From a checkpoint of a small model that answers yes/no questions on an image's attributes.
Model: encoder arch resnet_bottleneck, fusion encoder layers 6.
Data: trained on photos of arthropod specimens (BIOSCAN-5M), 195000 training examples.
Rows from block 7 of the image encoder, named by matrix and row number. Each number is 500 + 50 x the weight over the matrix's rms, rounded and kept within 0 to 999. All counts start at 0. Numbers have three digits each.
# convs1: 3x3 conv (encoder.blocks.7.convs.1.weight, 64x64x3x3), inputs 48-55, a 3x3 kernel for each
convs1.0:520526455540462436475575511535547525534536588454511528426572380549535497527512463495465466491505509495541537521497486544517538528519532549510525517541521527534503458489458504515549493532605467466442549549433429507543
convs1.1:458473527512501558515479560453543549438506479459476493514462424519522488535462512481473463523541486471491481430470427473505416443447411504493496497522486488483494480505445505546412493466430578407548557522466542402517
convs1.2:446464533538481495591445550584567570581506564537622688527427479507535528590483574474484488527498514511551537489495485482502504488458501505531549523525540515525522472545568458502539492513591544533499477423517544473554
convs1.3:460493474454532556506581534517490553463506520516510543443368443376407462476525580521524476515523479527486502515505490497505509502508505528520508490500509506490525506537464476494444535485508521506501448468500449490498
convs1.4:499569596530510562519556533517454489517431456405418555480495575494507521484469470508477529546536539520498504519510492543436574543596552479497507496520495476511500505523551578445561628618597453532545470532487509460478
convs1.5:512537464543531471444541451600467454551430359437532591638479515470443480417465494493496519476495488491499531490511538528538509503502511513531531481515543500512539531435477554501427529546489437486516544536526531565529
convs1.6:464557439498512425507520542626480532554489550561519537509560609523492582553554571515511479516500490529493495441443447476479496453501479484504463504507488493516482463507499518527536534532504381504485526549513576560567
convs1.7:550500472423490547508449481525548526622455614568586609577592471605595505571555445525554508511547522513540505473494512481494482490498497510520496519530520540530514520488483526555522476476477458353403391466382393361339
convs1.8:411537543422547459463422408493578549559592469541590466559552403493428577535573569474501482505488512484502481468480494517489506483496472493507486474488491486500505431469454464468433467460456399542558402517559458362380
convs1.9:509465518480507448584453425436489497559475538520526524546491496515504484558480639503500491498542510459480501506501515499505520498523510502522513510528523475510516445453481533543450516573501488470528462502407571479459
convs1.10:525624667502458701547643577433478487498554526481467463479483469516567440447459433462473442478509481471458486479478469453490486476498482465480473470484491483476474506575539489502535524534526557616486552486566513612489
convs1.11:543513440489408545495525542568498480469470495458625598530556495460464518498483416520501499494482470495500504497481448516538470448499497469483509480491486514490476510485457463519474485528551577531449509439512466506584
convs1.12:531525605569471664549590623454518461488439484456460462436496506499438581561495521504504484512508512511491492459468487472457496485472512474478475480460473485492475448501464474440444470456434492439480515525504445487438
convs1.13:443435462502605451424499497515529439503546378420484476561492439460540519456569517510492489450481483457450499503498489472508487465432457499497492501518513503505506432470499481499406485440427411415451382425347397433385
convs1.14:441449533449394473493507482509538531464546497486486518550567446525448461560569488551517498490501531508489524458482469506523556500541568481471490510518501472468456422407477501527513465550527504432518562409478598436455
convs1.15:440558473482549573472510530496499480517510497471492448431502468467553496497526472501522505476472479487496493495519537470461557509474555479530503491509459465453472521548559502416547433455540413545484506592546514565477
convs1.16:467451512545452436489431514412417521418575536522485474550521445566522633475604530513520525521521518503527549487486498488498451483459456520507512538534497506525505521522513555562488512483459481502512633469580486509597
convs1.17:478486500534472413521404403483479494433564618458503539386521641359466671393423572522522509501514513515523504461457524488499482475497500487505540500534543508505512484477505465521468535511524470591598524428471573520422
convs1.18:462517408439512494443521583611621566508471587426413480613515638611423587497426384479488493511511525513488485444474489479468492515518509497501534497500521496492513445484460538500519540514479517512445522532477475484556
convs1.19:465510438416524498520367535506450368483504494440481473467574426472427492397430473495501481500532551491490499517501553495521506549548515501496502503515512523514518448475457473497464488499506441533477434527479477385497
convs1.20:529419524457408441530523564566611530629382420495391419605570548535402413438385421533528503516494528501522502479477464496501527513504516520505513521510518521519513484478431466488505481496551589481500513507461537503419
convs1.21:481438449490467484507485517479489438532535508480476437547505565481432513517462430473522520455470516517457487424472436428404436418403421493540518461499548471489524444435376429461420402380404491446466473474440475505539
convs1.22:421436510494593522473478507535473549521524558548523491523447423565499439504497429497481542486476529525483551524528506491507518522492494516498516522523526513493508558480531486526581494465506521451457481525466439374388
convs1.23:578498461526531441567499436487542470459507510484586512480514506487491523470518458504498526544465458565513420552552576527532543546531558497510496493477498506504523461481461485523502529449497508533433514496448537464423
convs1.24:492542509484563444417464479515483494500461548479522512456463503488529524503539488474508532482481477514504492485527569509465539519518542508524527515510501522525546573620557560539594575532540480413437502569445527516493
convs1.25:486459545457448505464476471518531515452468446529492505556514481507582497570465499504488513499519489518471463538528497554510531523521522485527515495520502490510492488467477493468461521508497530562507537519446539545511
convs1.26:390494425515466464468530562521490560636454477572522446526467477436496486466467561538548522520532527490522502505492505503505481504526524541523507515504516511496498504555511552501534524554501430442450427506499408445477
convs1.27:468509440538506461550587471500500535452548547537508585585519552541496579466424514518510512514524522505498491504509489501499512486532509485508521483495518505515511525546509502556579544508584546555540586597539586550533
convs1.28:553496502545581549548532521424490478472497488502498428440501462456511483449530450533475491538469535544521542608572592555452560638555612483428462518489476500497455502525605488438635614480572589513598574514549592616598
convs1.29:525540521449544498424493483504495497440502519481544495507476464491477514571595549475473508485485487513525503512529479490494429482439429509506506508508497526504497557550477484486476475422411500466475453587552446455374
convs1.30:535450485593494548553586505583582554562405547519546580468453543494570567415430528455514506458500536498518479494507516519501506511485486490517511520514518507519522478470416525531453492472483513494471462470443470486388
convs1.31:559480510467438434472522496512525499422447448459472472491509515565526488508432486512454481490511513464500512454456437464456442444498465482489485469523498485512494478525439518467491504500424502583447498520512489448430
convs1.32:540406453377435455450492460486466499522439510468511554548548520569437527583573622475467484488521510525509503519517499479484486489507490498486507490502515486504505507520521489505520467513525593455473484503513500510524
convs1.33:454520533543493479537565432487539567449503438469461518505424532524453479563485445499490485493497486506510496482465483509506484488492499489492484493495497511496507481454479515451526539506451511482482509455469442504437
convs1.34:434524518410511548446413473465497567442443488562492476475482478528502533481523449536502502537452499535502515474493490508535506487484500467460468511511491495495500459455515493448501499479477453464485491490502510509502
convs1.35:522515539562520587543504449502406416510431484513470514564516442495472439479471533494499502495487485508513492500540553511448548475506532497494518492488493499525520496482556491449514454480507522529515465430549454423559
convs1.36:532521492570500433445513501464463526564565420501501446505526537503486577520526543481503536494475473521531502580566578510457513551520498493473467493514487506523496503476508461486453511486489526491549438477475409478492
convs1.37:497460514507411538508494513478430408479488438444463418460479440500602463421442472520500499491510478496490497487500476488478488478468478495496476474500482484491484464506464513466492481478502523514531488420524577470561
convs1.38:468459471424500519489414422489567478500406424445432539575568530635542587570529519474499547489484515484496521461482501480508512476462492468491507500498503485485481437516525515531506515498568482462498439461562410397453
convs1.39:471456531567523461423429446450478491498509479423459442514592495419444509467588531520533507504524501522516519493485514486516460492458474506507492530478476504477512472479458436513483484416471468480475548514521503444466
convs1.40:435463447446472425449369400469531455524444445483468424636605596495449551533595633507477496483486460491491493473492473489499511479466467521489522536523527532523488507481542495521516503485475524542495493493477543506437
convs1.41:521529480504449498504497480490544508557474463536497555560532567520542538449490495459472445491502454505496491481483509469488490502488498481516497523524488500501480489466490502464480512461459532518565511471555458529514
convs1.42:365444414398513458364384421481416427402413399525420465547531544475496539474471563483468462480465466444473459477476482450470453452462457475480502481483514482476486528517511458479495523491549513481501545527584484453498
convs1.43:483507566589506505595568574529448446510470456550505530548511551499501544524529510513522475489487462501505471464456452485485454454465475492478476465485460486487486452446442466445443430402437443502528514474532499527527
convs1.44:539479541557542491542507583565488522529492509576526560563573478585461535459549563527506516555514496497521513513473462501499487507508520501525527520527534514516538558516441561538479574542522509492483487468529469538590
convs1.45:504471480482511507495512543446414486441515538506589582395429420414568514556630658485542526507518547509508534512561532521488531514526560476501477487517498495515488466459513539454504497525644520538474477599502455534520
convs1.46:506475437512400458593551493427440463442489468484424439538495504460507520526412500470493445498491492482480478471456478483478490498490529501510478494494482516490478447483442479539487485513485492544533556475531593561581
convs1.47:531514559482457474534527542496464453481458422432481401513512423512525499507542523518513532535506525512544525480484463496512497485495466496508519482492503482493496468522476497469546585565522587530547541402580620614665
convs1.48:516527530492472449515472543482542484559570488480531542617568470481499419518554555487488498546526494479501520474479463532511487467510495498531502532528528516526537428510466489534512501507475529531490522449509569571635
convs1.49:549600564537409456651595519475512439404551448390461464472580450431520550520495524474495505495532492459482437504470496507482503522489498479487485481506500459473481458441441444519458461483487534512577594346513632547615
convs1.50:480474521532500483552584469524532494446502531528497461564451508456535501533522531501512532503544509519505493495466437527471469537516497524511509518530521518516510496459392530514464545550489426406452486505495459487458
convs1.51:621466543527504544518557601506629510459533519464574539414444461495565524508494450501509540534523545565543526543518555525527537545541563511507521524514505552544536591562570551509532564580522475435518522506457542494469
convs1.52:463494533527511459505437442521485466499527458502450474484457536533449472468430506487469534453470479453473486485425493502426501567510534527485448531490482470530488600535516486435461471523503493509511540495553474483505
convs1.53:488453433488430509477464501433476429481498476440500402481424499514513562562528584464483493493484487473481476484492509454450476451463522493506492509501524515540531506534521575511510545509519536553536465474631467400597
convs1.54:575476471481539533510410558465487569578504491523511471467463483549500403492470485505501470490453463511496441474478491447497524466527542468500531487490514493518509442522439467547478481469536481500446547637502440419498
convs1.55:415420440528580479432461474482510494582551476552556433582607631548510622569567636510524567518513535540546542497521511456488469473489481476486535472516539510513535544554515483523497523535464482482539522546519523462528
convs1.56:531550488621500506612551498407532471464476480426452389588683594577429547712631634510518494465482485489476451523523476497524519478543482494489476466479469479497486500537526513466528531528538517518569530452488611614556
convs1.57:479440399463541400477544436523581495485523517466530526480531417553525499489521510494505471462500500476461488536516482494536485508503502490524527492521528503499497598545476509482552536548495469465460510508484467547533
convs1.58:538600439584567542543628555416450401378393432430406464441519392488555437573551501527526539524523554512496518506521494529515494545500506509499499474490493489495505525474440524501501477482476446583451550607474455526503
convs1.59:566565537538378496516545530572514577571403603561441603614535532574424457582586550492479500491505509493511487475506499471543454486490461491491502500538532479508511496505484454469464480423459536522509547475501531518576
convs1.60:446453488496516399475436472476509491455502615517485514424501515513583451502527458475511511503514538488515483460467500485492483511499547512526532499498534509523541450515462437460451466442452438405475437489368496507472
convs1.61:513442449526481516490516525503418424453483454487504469530531584522503571458416503504502503462470479488440487500485464476491478470487484532515515503492498507499507530520565528497550525515554548547602559437599453564538
convs1.62:545548530509442562601478630504450499469562482454402400550605562526510530519593531482506512495518497492536482497502468518514480513504454465489496460531500469485491495495468489520507471439488544590603515361518501421490
convs1.63:427511399497468534451523530492497479505499438509512492570513467481453466578460503484493522538483510538531486450459512485491492505516535502497511504488509495517500510453463521468435537524547557546439469559489591544559