A small model that answers yes/no questions on an image's attributes, trained from scratch.
Model: 3.29M parameters, 40-pixel images, encoder arch resnet_bottleneck, encoder norm batchnorm, encoder activation mish, encoder depths [3, 6, 3], encoder widths [128, 256, 512], fusion encoder width 128, fusion encoder norm layernorm, fusion encoder activation reglu.
Training: muon at rate 0.005, 12100 steps, batches of 128.
Data: trained on photos of arthropod specimens (BIOSCAN-5M), 195000 training examples, 7.9 epochs.
Rows from block 7 of the image encoder of a small model that answers yes/no questions on an image's attributes, named by matrix and row number. Rows with one number belong to one channel. Each number is 500 + 50 x the weight over its row's rms, rounded and kept within 0 to 999. All counts start at 0. Numbers have three digits each.
Before each channel's rows are labels from the 100 images, of 14976, where the channel reaches its highest value: "responds to" is what is common among them. Only what is clearly more common there than usual is listed. The data: photos of arthropod specimens (BIOSCAN-5M). In brackets: how many of the 100, against the usual share in percent.
# convs1: 3x3 conv (encoder.blocks.7.convs.1.weight, 64x64x3x3, each kernel summed), inputs 0-63
# convs2: expand pointwise conv (encoder.blocks.7.convs.2.weight, 256x64x1x1, transposed), outputs 0-255

responds to: order Hymenoptera (54 vs 20.5)
convs1.48:564565511587519537526486515459438513499444516461540421540448514522509459510429525503440573490432464464446657569521487410539536616571505531525545503531532507485535487553592508476523458485438419
convs2.48:465501557561454526497503512515526507477447497530385423470420417552470433546459530519527511582396535471560470473537522447390514535496553490585482560561490575470431514516422468516452441447531553577546472423646420428485544573434529567578463511600503530470445485494524431401461506490548512463465465581469517502525489575481519523505442451457491512498513503385599535518576466560582444515480463493596448477452565447444525506503515462432478505572520534440493509539541467557440535366434496498546515527518521513510554534457547636548572493427519656470434487431485543472544494497484457572469548544564535539527529492514452627468457534464515460534499458525522538418449528593537416542555529517499445443580463542448456491501527453431479514493517540548632483507487528486471503490465457

responds to: order Diptera (90 vs 30.6)
convs1.3:474477544455517533516449528576463508515529528512449533481573529549582402525519483492491375515515531472565458377496534532506597512464566540555432523531391514510520487469481505561515626523416542
convs2.3:543549562489431554522459576542478475524475438486562445450468582491538489480448576545538531522548517506455485431452550451626458378445452508464465464494514568566527521570478499491385497440460503395513561500465451489538497528523512478529519460444472558580472494541533429513508505568504560569547453614494536668491437510543450475469483511557526462492501564559389442502607464467530476544519490541550483532489541456426479471428525486477576553559463538495407552451524532448565463509552485514478588514438573512480455518504520549591483495532512510478451458529497485452477515529445484521491563484466579477426508545429508453631414483507540475427494489432573618627476534569475579544440560471398525558455584538504452512545512518517575439531433488435473416525472429486496481566628504

responds to: order Lepidoptera (41 vs 7.3)
convs1.10:523388469518439458460514454515507460487452488502395485459565511477534447484508415479467649437485474493498485542496509647527495458470476467522536614483468463471469535558525504558531395458461459
convs2.10:533530563497584507490492523520502495509667562528463472457448506447490524545535528515530479500447504442417507501565553447553471558586455491434584492496498390552493408566492490527570383521466445522514519494561543694486450521455435528503444503434537508488558585483482525535604435457415431568470479455518562557470481415482558525555480487556429454492408568414552557405534510500531480492434501558621534468471453522489459476461503438527477514456507545476482470493551469474528537571501507574483519498510604428433422519509552396514396459504488522544474485543564486521523517578550478476509546571451421482497429463472549513511615508440481523612499526513515485469487568578527508448478513450554590527472452497522538468467487449513418495526569512509497553410469518552552638474538574

responds to: order Hymenoptera (58 vs 20.5)
convs1.1:469491535515480476490523491410504585515430498491502515495516526486491441496410420476586677443476448434569532619494489488524480480504568493482473518478487481397492453508586510554442434509570474
convs2.1:520504471484582424432498530473496521469413486484474520476514503533489417455495413490484466434329482628589456544549501529473516487598483522512485497574469497466577450446465468490581591482495500480514500501501533451527620505469470631500529482539488532498411470565519541538555532466601512493526496654540460505481482576423590556591482421427441510489468519479518528487472384503475563553594497562495448495562496462542532485585505491470450491595505477525513454417495503530410524481535491521489498459549547492589556519480545433513459473504531546531531506446551452476537451547500456500463469526436398375628483449613492540449593501472489491477539566436436500393464524483580453605485498481523504555464452419443477465563544475513449480436570550469515446517501463504509610473477488

responds to: order Hemiptera (43 vs 11.3); family Aleyrodidae (29 vs 1.1)
convs1.11:437495475510464541482351439492517486577487569555489450468485479524425470510495549493413358456516458467501495483386485467507555550455483477457512500552474489465467491524446373474476534417432523
convs2.11:443497524471493541571538479518470549502439567503441539534484448426445499519456470455484495475475535443402471469596486452705475463505533425492462486514506484460439548455573522499490472519522487491529490570502497498460550504449563549405424462372466528438495485480479503512488420471532484508455485645468502414579600536503409420459419475507507435504443516416509577533497440580475531478531515461479559426467447542598546510392501528513491552505525456505486541455434425557497442493489602519536481476466502479546590494507454413548533479460605641393461536509494504547478483469481488467469593508541539528456516467387511502509463516471484493427597432549506611526555527563395495460522500439463517569561461541442526532588519460466527464496533528447562525542557506442556581576527542

responds to: order Hymenoptera (71 vs 20.5)
convs1.42:539491477518441464456549462578473489447497481434540615526505448478487460485535557555461533464507447550454620498575420491469471558586489458493415381411523452448481508514533514592500540444518463
convs2.42:446488475485467502504500521519554503532454545520451493498454491470645454495528466500635430574462420523512437468384486515448540479479481465528535433499516574511560482476491477532583538492494527492546499424555479447511505506521467580523594555539469511449501510512543382450563492499560505417548498552466494479514440584443513516574580409467494536485527432560549584442495579600467449521512453468481503512495535516442446441574489481548380455593458568481550504462506468409437464446510488528451456463533456512474605399456459544532503436472433442501467518568613424439468526476449494500396483450572461498570523446546492561559626554467526495581486502472469502452459346447464518504565497428516452536544523452470479475492480457413548477507330478509518442564483483534544481424549443

responds to: family Drosophilidae (32 vs 1.3)
convs1.36:525448482439547526521437515444458456538435507544497514495443562530376503496542498490465413393447602450446437513535520603453510534398457497524434502485567505582486462451470450512459505548421494
convs2.36:518533499579498556579447494574507481457483469518526467630536544555520554418463572516437463409422508451519527546585392500560538445486549527467467496458472393592493452549475501529460508552565491466398448379509590605445417517433446560510439500439477516560518510512426500593506448419503438490500461446401489524499441409491503528436426512536486542497541485485490449462456514555618464510417568570468497534498457549495561592432520434418510506507512520503503499438552580569525484459581521500495551506466576443484525463561454471481522374481547447524421478484412470510511546467510529540431513481472466496424473477398497558488490519453514462469538610431496496527508584562376516395514570437444539495553452481415584464559490479556477532495509507555512452463512500519437466549552527

responds to: order Hymenoptera (82 vs 20.5)
convs1.19:517566508510470491526526466476538602519519505455541430434503543502548395465476519509478457497572500502516441459454534483589478565468548496444462422396382514571529433414547480423490402470475454
convs2.19:495479570529479559460508526561491525522528608540580543514491499614493506370521476476521509500450501457522520593461464564465510408494521515548550548390588541512526447615521480464508455573603439471472435523460472449538487418593562548527524491606547522517544488564463476575460519591525495668450439491496529522519531555369598540520488457562551491502399537506496599458456578565509606500462524537465538488567444602485450547515506535443459549453494475495504525532509516500476495462390466552494518570489510481467407471478494495538481477467553551596591484453480466549474504452538493499498505502496469438513518427465463515460467452471586492468552517572557500468530587593471450502488465467508438466515490556619552524463509516477344428516482511514631588476505521511480485561501525

responds to: order Coleoptera (40 vs 16.8)
convs1.38:486558444596487482495535482589627501470538488517562451475512480487572487512526516446440538501426471555453437558525500516482479486337525475531499439460601502477485520439521550514451542522389560
convs2.38:361498491496495490492485505571469470499480547465505553489595497613509437520467503482565471465542461468506512507438463549598535431424562474455449495395528503534491573446507492576489439534483428517472520560368419448538600491519511453577541469495547521537509512531516475466471498514429492561485530460533585562584531470523403446436538442457464501495371500557448479528556478558520456472428411427531417495530533571623569484442462576397495466501449471599456415538520541335399526518545552432462521604560537555424474527519529483471485519550428543417431546509431475546510485566493520371524542571492528473483503503450536440520529492479546489429534526447549529472550396437508491410558470475500502513457468518503572522500519529509598507521523482526500490561547515405465479493480522

responds to: order Diptera (86 vs 30.6)
convs1.17:492472520419505556492465482506519404484470499523447584511522524509490539488497472519396498498545560487538550422463505435415580429443512519592509413521479537465541497529550457656453407484425498
convs2.17:512498532551484594484578501580519558499466426531375520511538506450520505461557575544526588544450549471505449420448495394627439602514474582497522502435515460538413539425534592518502504482474548533465400543530492376473515493398529483547475460521478587493494502490587412582523513488472543512496564554574564557489467514541543474464453463481494501479558550550464467489533480543482492474526477409512503446430467475472448527452506511514472498427486570468493471499528528484446542466473484484423543502538416453513473462478619557467520496450510428438435497540402526518463598503493502458542450472490582479474471506546488510557482508535547494432424554496426614309509405466484509486435423435452533555460585421473581453470511523464494513537540536462598425505443517426452406470565446

responds to: order Coleoptera (44 vs 16.8)
convs1.44:528545513463497514517396506529509464518551530532522543520578506510563491539583524442483501514499527507568460537312570610485527475500541516612569545543542523495532537510412422545524519566516485
convs2.44:506521471572494495441438538514574548474464485466492596476551465588514492415447412504443533470434452541541550594493507478396509560504496512557482540477555529519445518442516508488533647498491583550486482552428484485457500444526470503477439474516514428548479515496524533464428541551502581540465522437531523497456527450514534510538387497471572506506484523520519411460462492454432515514543518515572495518452552493498503515475541587554607497529491522577518496509485473542477446474534507447516587490382411627486465641446598441510524428512581524543462600379582464574525567555498462521608368541518515532532535579429427469575595499539436488547510559526480513505511556450460520479576522616495482502495467507485393501522502538577461440433469530503476524481606478499561501499505636

responds to: order Hymenoptera (48 vs 20.5)
convs1.29:535457504503515474507511542530488496477614474477559534503522474497546447513492460457558546630516462652438446486451427433409489472406510487456477490491559481411525433422499541433547488562535509
convs2.29:623436519496488529531534520522520530542488612481399487465544524531463464501540474521472491460402481498565457618448419615523524439501530522496574561419563454578498522471550479492542571536483533617474400506518504448460529464549647548507532520597485489505582482523497633530399545593483443637538556544484461532513581516451506526565476470473512473496523461504544532568525533546511538554472619432439504478504455481485480458525475482498496457423582500463519466534503470442485456503468519530484501572483433435472476508460476514456496498487461453643658509447493417634492486460559481554524423439464505486480442446416483498537494588522501498432487453557490510441523522530441518482559439439511429459502580442554544458483495454482488464505471457482517643520493449415526494468530494

responds to: order Hymenoptera (52 vs 20.5)
convs1.0:506541553555529531542505530614554498531515534494547479508412554533567394518503499541457586468485497540527542421449561459468544449465501540663517500543493501531538517481609474599553518490449494
convs2.0:535510542541524516509556517585401488478479551414416520508508498620560551511509491484523505571488531496473522540626431513530379467537471457456538530430535449522472524557472504441468498502387459488525412426444463499473525581474546579584457484615503574535588499553485435445452465498537524504464525457565562574559465501562561511544429510458397475461414498485528529500485501553533487507547576558473612495474555508582492521542509528544510460460504523504463464459550514498519662505489455482571498466443591547523436457501610486490441475489467498482543516452417408515460630503505501470481534548396492598475446593488468489527548475408543491483436426517518457514400475518523411506509544587487548509526562572436524490483509556633500526464433503497453438482438424456534528488524400

responds to: order Hymenoptera (75 vs 20.5)
convs1.31:478366466525500509481513458515462443498558501539444447467563485511578608489595426459555545523500417536497595505479425566545504434600486492499561478457503489432489473487492386487514433490549493
convs2.31:497553468492535449516533511494491684458440438516437461435492464494481470514489457493535472519534433562492629563586460390460517466504545533456580462627523503476490530406478461457479563510498536594522548497562529557495538474477494498458527476395524511478499562558514558448431589539493405440430523573486558470477574590473500479542458493517467452505498417493526506559392429582468526455493394478515580544494484520545516486497476519493481555511546535546427499487438485635433483498424548549474511476480466528407519517475481490588510511454544520496541595442448597458468550507495464452457440506468481518461508482486502556554581468453463511494524465392449472509582515530432466457483477634481429502514450482527475453609512485481554507471469537521477587483460539536515709452438549

responds to: order Coleoptera (51 vs 16.8)
convs1.2:534576531476531513534496535403503494497543500504484483554528527511546518518491430464458413531555555449519455433471529492483521617486583527427446507620525514484539530511396647511602448526511492
convs2.2:564507577445491470483454479414491489384525482461558506478442531409455531443536431507598554444415521455525491466472472424541521461440493425557539521447484624442472470553573476556530495537461481519529451572450529476505516513448509557568511477451438531523446461498476582458417512537480378493519522459547457523536447352487538440355549599533547501525445531501490471436434492490498544512568485550599448420453512462492519454522503506402489521574444529513505608633480547518534461519529473508552538534492542497519522425536567434437524507514534497479445462526498492494452464429551449637511506497611457467510613522484507480513400539551481495481480509465503494606518628528511579541530453501504526447503450527485451521400512541598510509466533481467471546455488448436542533525373583

responds to: order Hymenoptera (55 vs 20.5)
convs1.16:552512495511527505506447525527367493491544486501454433469504484512599600538572506481459473604544462543450471559603497563523511531528584507464623462474565537463527521550457493488604479512519568
convs2.16:441511629482448479517448435439495485451491505601575523438497421516458603575437487550463486529527528451492532498471536567420505552460484562527455514493488417474582462511507488482407499530584600515524447540568494479548443477567506532514511463547536555527507472527473573517480548514573503564530492482562469575498609446574487448405497499502519477470592434489502455546524463506510587525553485457568549545501582508359479471510483526517535575569413524465494482593573527627565455438420490487477535598464540372499578539437408551426488440469573484480471461502384563551477446566538477523551586464506553487498538418478490495429431429505561478565480472449496520475499518532464473376448575528542443567497431531562415529556497491523514541483556484473458463491514518560548414508510566

responds to: order Hymenoptera (48 vs 20.5)
convs1.50:511547505538514489492593557617524486498486473508593442521512519488503447511469500506487448528479542573455501449502431610446514477449549521427456539506542549465565475365463493378539510532488615
convs2.50:610502544484472508542504500481527612506507471504487426480426463497484469532520448542456447482458463539530448659498427640552535464445505471377545508414540437573423518454500514525493493497458531702482413458529527450462518486583606551452524536498485468486539457548506587451477475630462424653484504535508463466514547526496421471481515530477441506507529524478510561544537506482497570549466574497411528471494461489500474471489486457498541445465537531516543431471527511409472506491412539494460547592461440460419499470480532521512505518533430484609633437532484414628505517457533462560494431478465483492454490515459483533531535659553475538492505473608482552466515523456531557556512443416493446513482511479471542463464510464472523486499479533491540613495484433437567546513483503

responds to: order Coleoptera (50 vs 16.8)
convs1.43:485553477583518460498526507506512432502574479463578514436514457507573507480413458469392483530484438503514456590558512427450446518426499482459649573490540486443466401509492527506485420521432529
convs2.43:507545486531573471474497435449508481515499437432421586439499539494466521491576528497508537537524435431535478501523459423523551397444466478472426448450416472478478472516416517472524579596508455504500467610484543497440453401503513495491580517522631570533427459385520496450572499513474454587404525495561465521466511433527510456407485603373463478501419453528421478535496420497508448471519518551486430459599485597547566478514511471459557521499433527530534418482512537372490464565508499443540445494536557473571474516492478515475504506441480445434393488562456492484451504605569484485553614526383481505503536524487520477541373479504487521484468479401463524504522491446436398583513505494575472503517549481462565510416500521521525431562561455523453457454441541431494474396473537

responds to: order Diptera (71 vs 30.6)
convs1.45:580464477440528551511465473388486435546460518525491418455559487510483495535499510371418417380391535410462476538474453470494502466433481540472493501505525552572487529535430532439468525552520509
convs2.45:498496595570447521499534495553494444564511485489546448490520506509439513466433632574451505442523417496511479481439423488475440426447513499526602531403523487477486529560543537524472504519485462501383413509542522577490422489431490510527348436521498485459537428410459427494495438459416418517530542464442516643512578486460516536596523570516498538502471402441497492538607542472545492556576522486525506448505473528499489499474542454494546513524519498433488501490545445514529512580573501492597494446507544389403530475481434573456452483503560423636528543459497517479477506471527571417479477461504427574444546401460442537482421452491481504521473465384541491570509567420461609422511458524546514592568475451435459484473561479450384538507442524510486521518497500448474546468460511

responds to: order Coleoptera (41 vs 16.8)
convs1.34:483566494544468451477457471475534460484560508551547593501672501500467474532505471506470515576566462592568498594428499569479543528537463470475477458487491515496481467482460346587523476530495535
convs2.34:551430443433531487510542547497469512517508484503439487508575501408492454433424490445513477519540455489484534579460540467485500529446476518460500508531515597579537596489470551420493579603577467610544445440531455506442454490487395430410402553536495401475522499509507563535449502438484479565414545410558457520446411464482486469503460493487554517486592527527437537431495474496418508535520473461502476482449522560557583520537492531577537504606474503551471461506408476522473450527465450523497609537444440525502516599495452527456501547477514551612559665602480502517493475492539514450520492496590478495521621517470513505445496538560494491583449540412472523508453501570404540465535487521543473518444544452528463510465509487606523564493552497474495502401462581533519550501455691

responds to: order Hymenoptera (63 vs 20.5)
convs1.33:535437484590485528473572498611585523480600499443624472456458491504509427502556402536453539520582475593441548444545503533429471491493462472626486510488484493484493483463509502515472425505474509
convs2.33:516443517496471473565443455500409433460477498557466523472576502512627538450530396453536481462577526507536614540503461520490536437461465497484555517454475392457493512396529547514513547540546554512496459532579481613511485571575593484521582509608547446454582449510519422490533622554522600448472518494448497474577514499471422481493567485529414504498519515417506486533523577504439581544505508518482623617584419480493557487498515573524452467549478462467516552442447475468446533524536528566530471487575513513536504479523648483467411463488482463546598521500530468517453549475521512502467491522544504582471475586480541491514568593454558518451506466436534492488475476494513473421630543490571398444497634552553580537439523545486445493522480480495420580487445521540444499468479454

responds to: order Diptera (87 vs 30.6)
convs1.18:601439459502560483483409538468497490459416488509614487525495429492489488559443564516482403490561558475497494459475472541455548539475527487468502452574578498456520491508445420473499661546444538
convs2.18:538548560483497532483481590663498537577466520474476584502501551481500489478478516555531430532454492501477490489398475458619536428418512479542450484481476572489472613508493507501451577471498534514521494487490572438467492554444521473511509518506480572508472422511498481460524498598482529527389510582594504554525491523509550463498447508550439542492536498636460643475641527499501518496484520438431485506486504418425456502507484477405579486427576487450479500471604518436430479490502488433427561414482571495418479495540552639425507475517564466538529488453480534411478468538528483405574423496502612474388469542521449447548474558491483491460435518466487579479484519621451501499526512524469488607547582445485443503519458444526423478566440504497541512541514446551473451424572490

responds to: order Coleoptera (72 vs 16.8)
convs1.58:469487475573487491495432490506537446503466506565492497508637505506532491515466506510380483463531532538526591612477518517513527614527396507472533579384493535518493484515482421545521458540398552
convs2.58:639503594560476606443476359487542509446440475540489495489509479469468511588473509490468519400472449423498539432457561453525454510499441481423498537520528497488455609436465489472538603582496405515477442478505467462418529437414439502512429567559568486510488528583486492443515514518432519468457485491461484491450429522470403516462529481500493487498471477554471453431466491402471439556411545369551522433499543485590565491460522528566510497493513401517458540427481476498463590504490509538446581417536489538514523531528482562486483509531540552471528600469541507545490497518550524430563577476546475450470524483525642516464519471524448479532486493538523537460515565552449475415462603585508495507536581540537518539448468458599389564520555455588538508468572643519465559560515564

responds to: order Coleoptera (96 vs 16.8); family Throscidae (71 vs 0.8)
convs1.41:518547501514467470480506469356530408460401490449482504554530501490550469485429520538412566392478488406514523630493520505495493527446419497500524493521533469484502470526529536562551525444396427
convs2.41:363474435459482454519553462548589439593519461514531443470457488558551573538518590519541537537529480510511581483513573508452521542433489403579496460518484527440557465433511474468517474524528523525448511476547457591453515480486495469546478471467479503564485571451495518462544483415483464390557469537431522484495443527602582541415621426467495460542455474596478456450529568537491498508557408455529606556529577488555533531456519503477437511584392411457519492507482541476483515485437505476521469467618565550524610531521449469519550531458521566506511454542528549431484445518514519487447589493481538566498549515556561446505371483533500482556549585428435457445594464495521540484554568492532617487598438559534489499505460535360533524452501509619479490479468437483519438481566446

responds to: order Hemiptera (42 vs 11.3)
convs1.51:564527510521525546542501515465566480540417532572515543572548521548544546537476476498442537432481536462530522590466492537510581508458427533568493562538477547558535579487615530560523503506331493
convs2.51:514513464569481525440608449440458458507528520468504299505492493451525449572384582479452522551520450525463488502490488563487456554615518441428450465488493494499536462531462465503471460430470526546556492468544569530417493600427476511564447523494496543609437465469469498516533455521504423526525519478489557444444512487442506471513431393577532552475413449501495499508428487467474489468519538498591456485435580452602616523390484453526413450553540580535487505503474499512430496513580484424532495487545545505446472512505470517546472441406413568553518543498465459478483498557404488490496557446526362463521470476478485505573419458482469512545476525501442512563494506475476541352481634506527506423634476473519460464446526530429428523487518473568482561479547597509503558522466525

responds to: order Coleoptera (44 vs 16.8)
convs1.30:533621528556528519533482525572500496515557520453560513538500505514547521505536468477485477599548504527591470488368591472473494635549515527570502549574494493505523465441388428481554494534484453
convs2.30:527496536445456581544456520523480454499473403527509552509523414504543543500443521439439520457420513472511505529418536530597510500447450441509493556447433589504492480480520512507449475468553551439480525467459503530479371511508522465481472517425571369468524525480502478466558479532446516440504485426494571474463563405461482549546545523569537510489559407428553567492445478508506477539514379511506537597464522523554500453485474473479522511475482501473466518402491524437517549487531502597581674482543515589542478553514609527462613503542441469499507542480545495595426550491561478577466532388579460526501491565510507456486495558499570467483537422463563443621551609523463528481640437552509516405477590506491532585462525567562545548569546443516479553524558568535497539532424467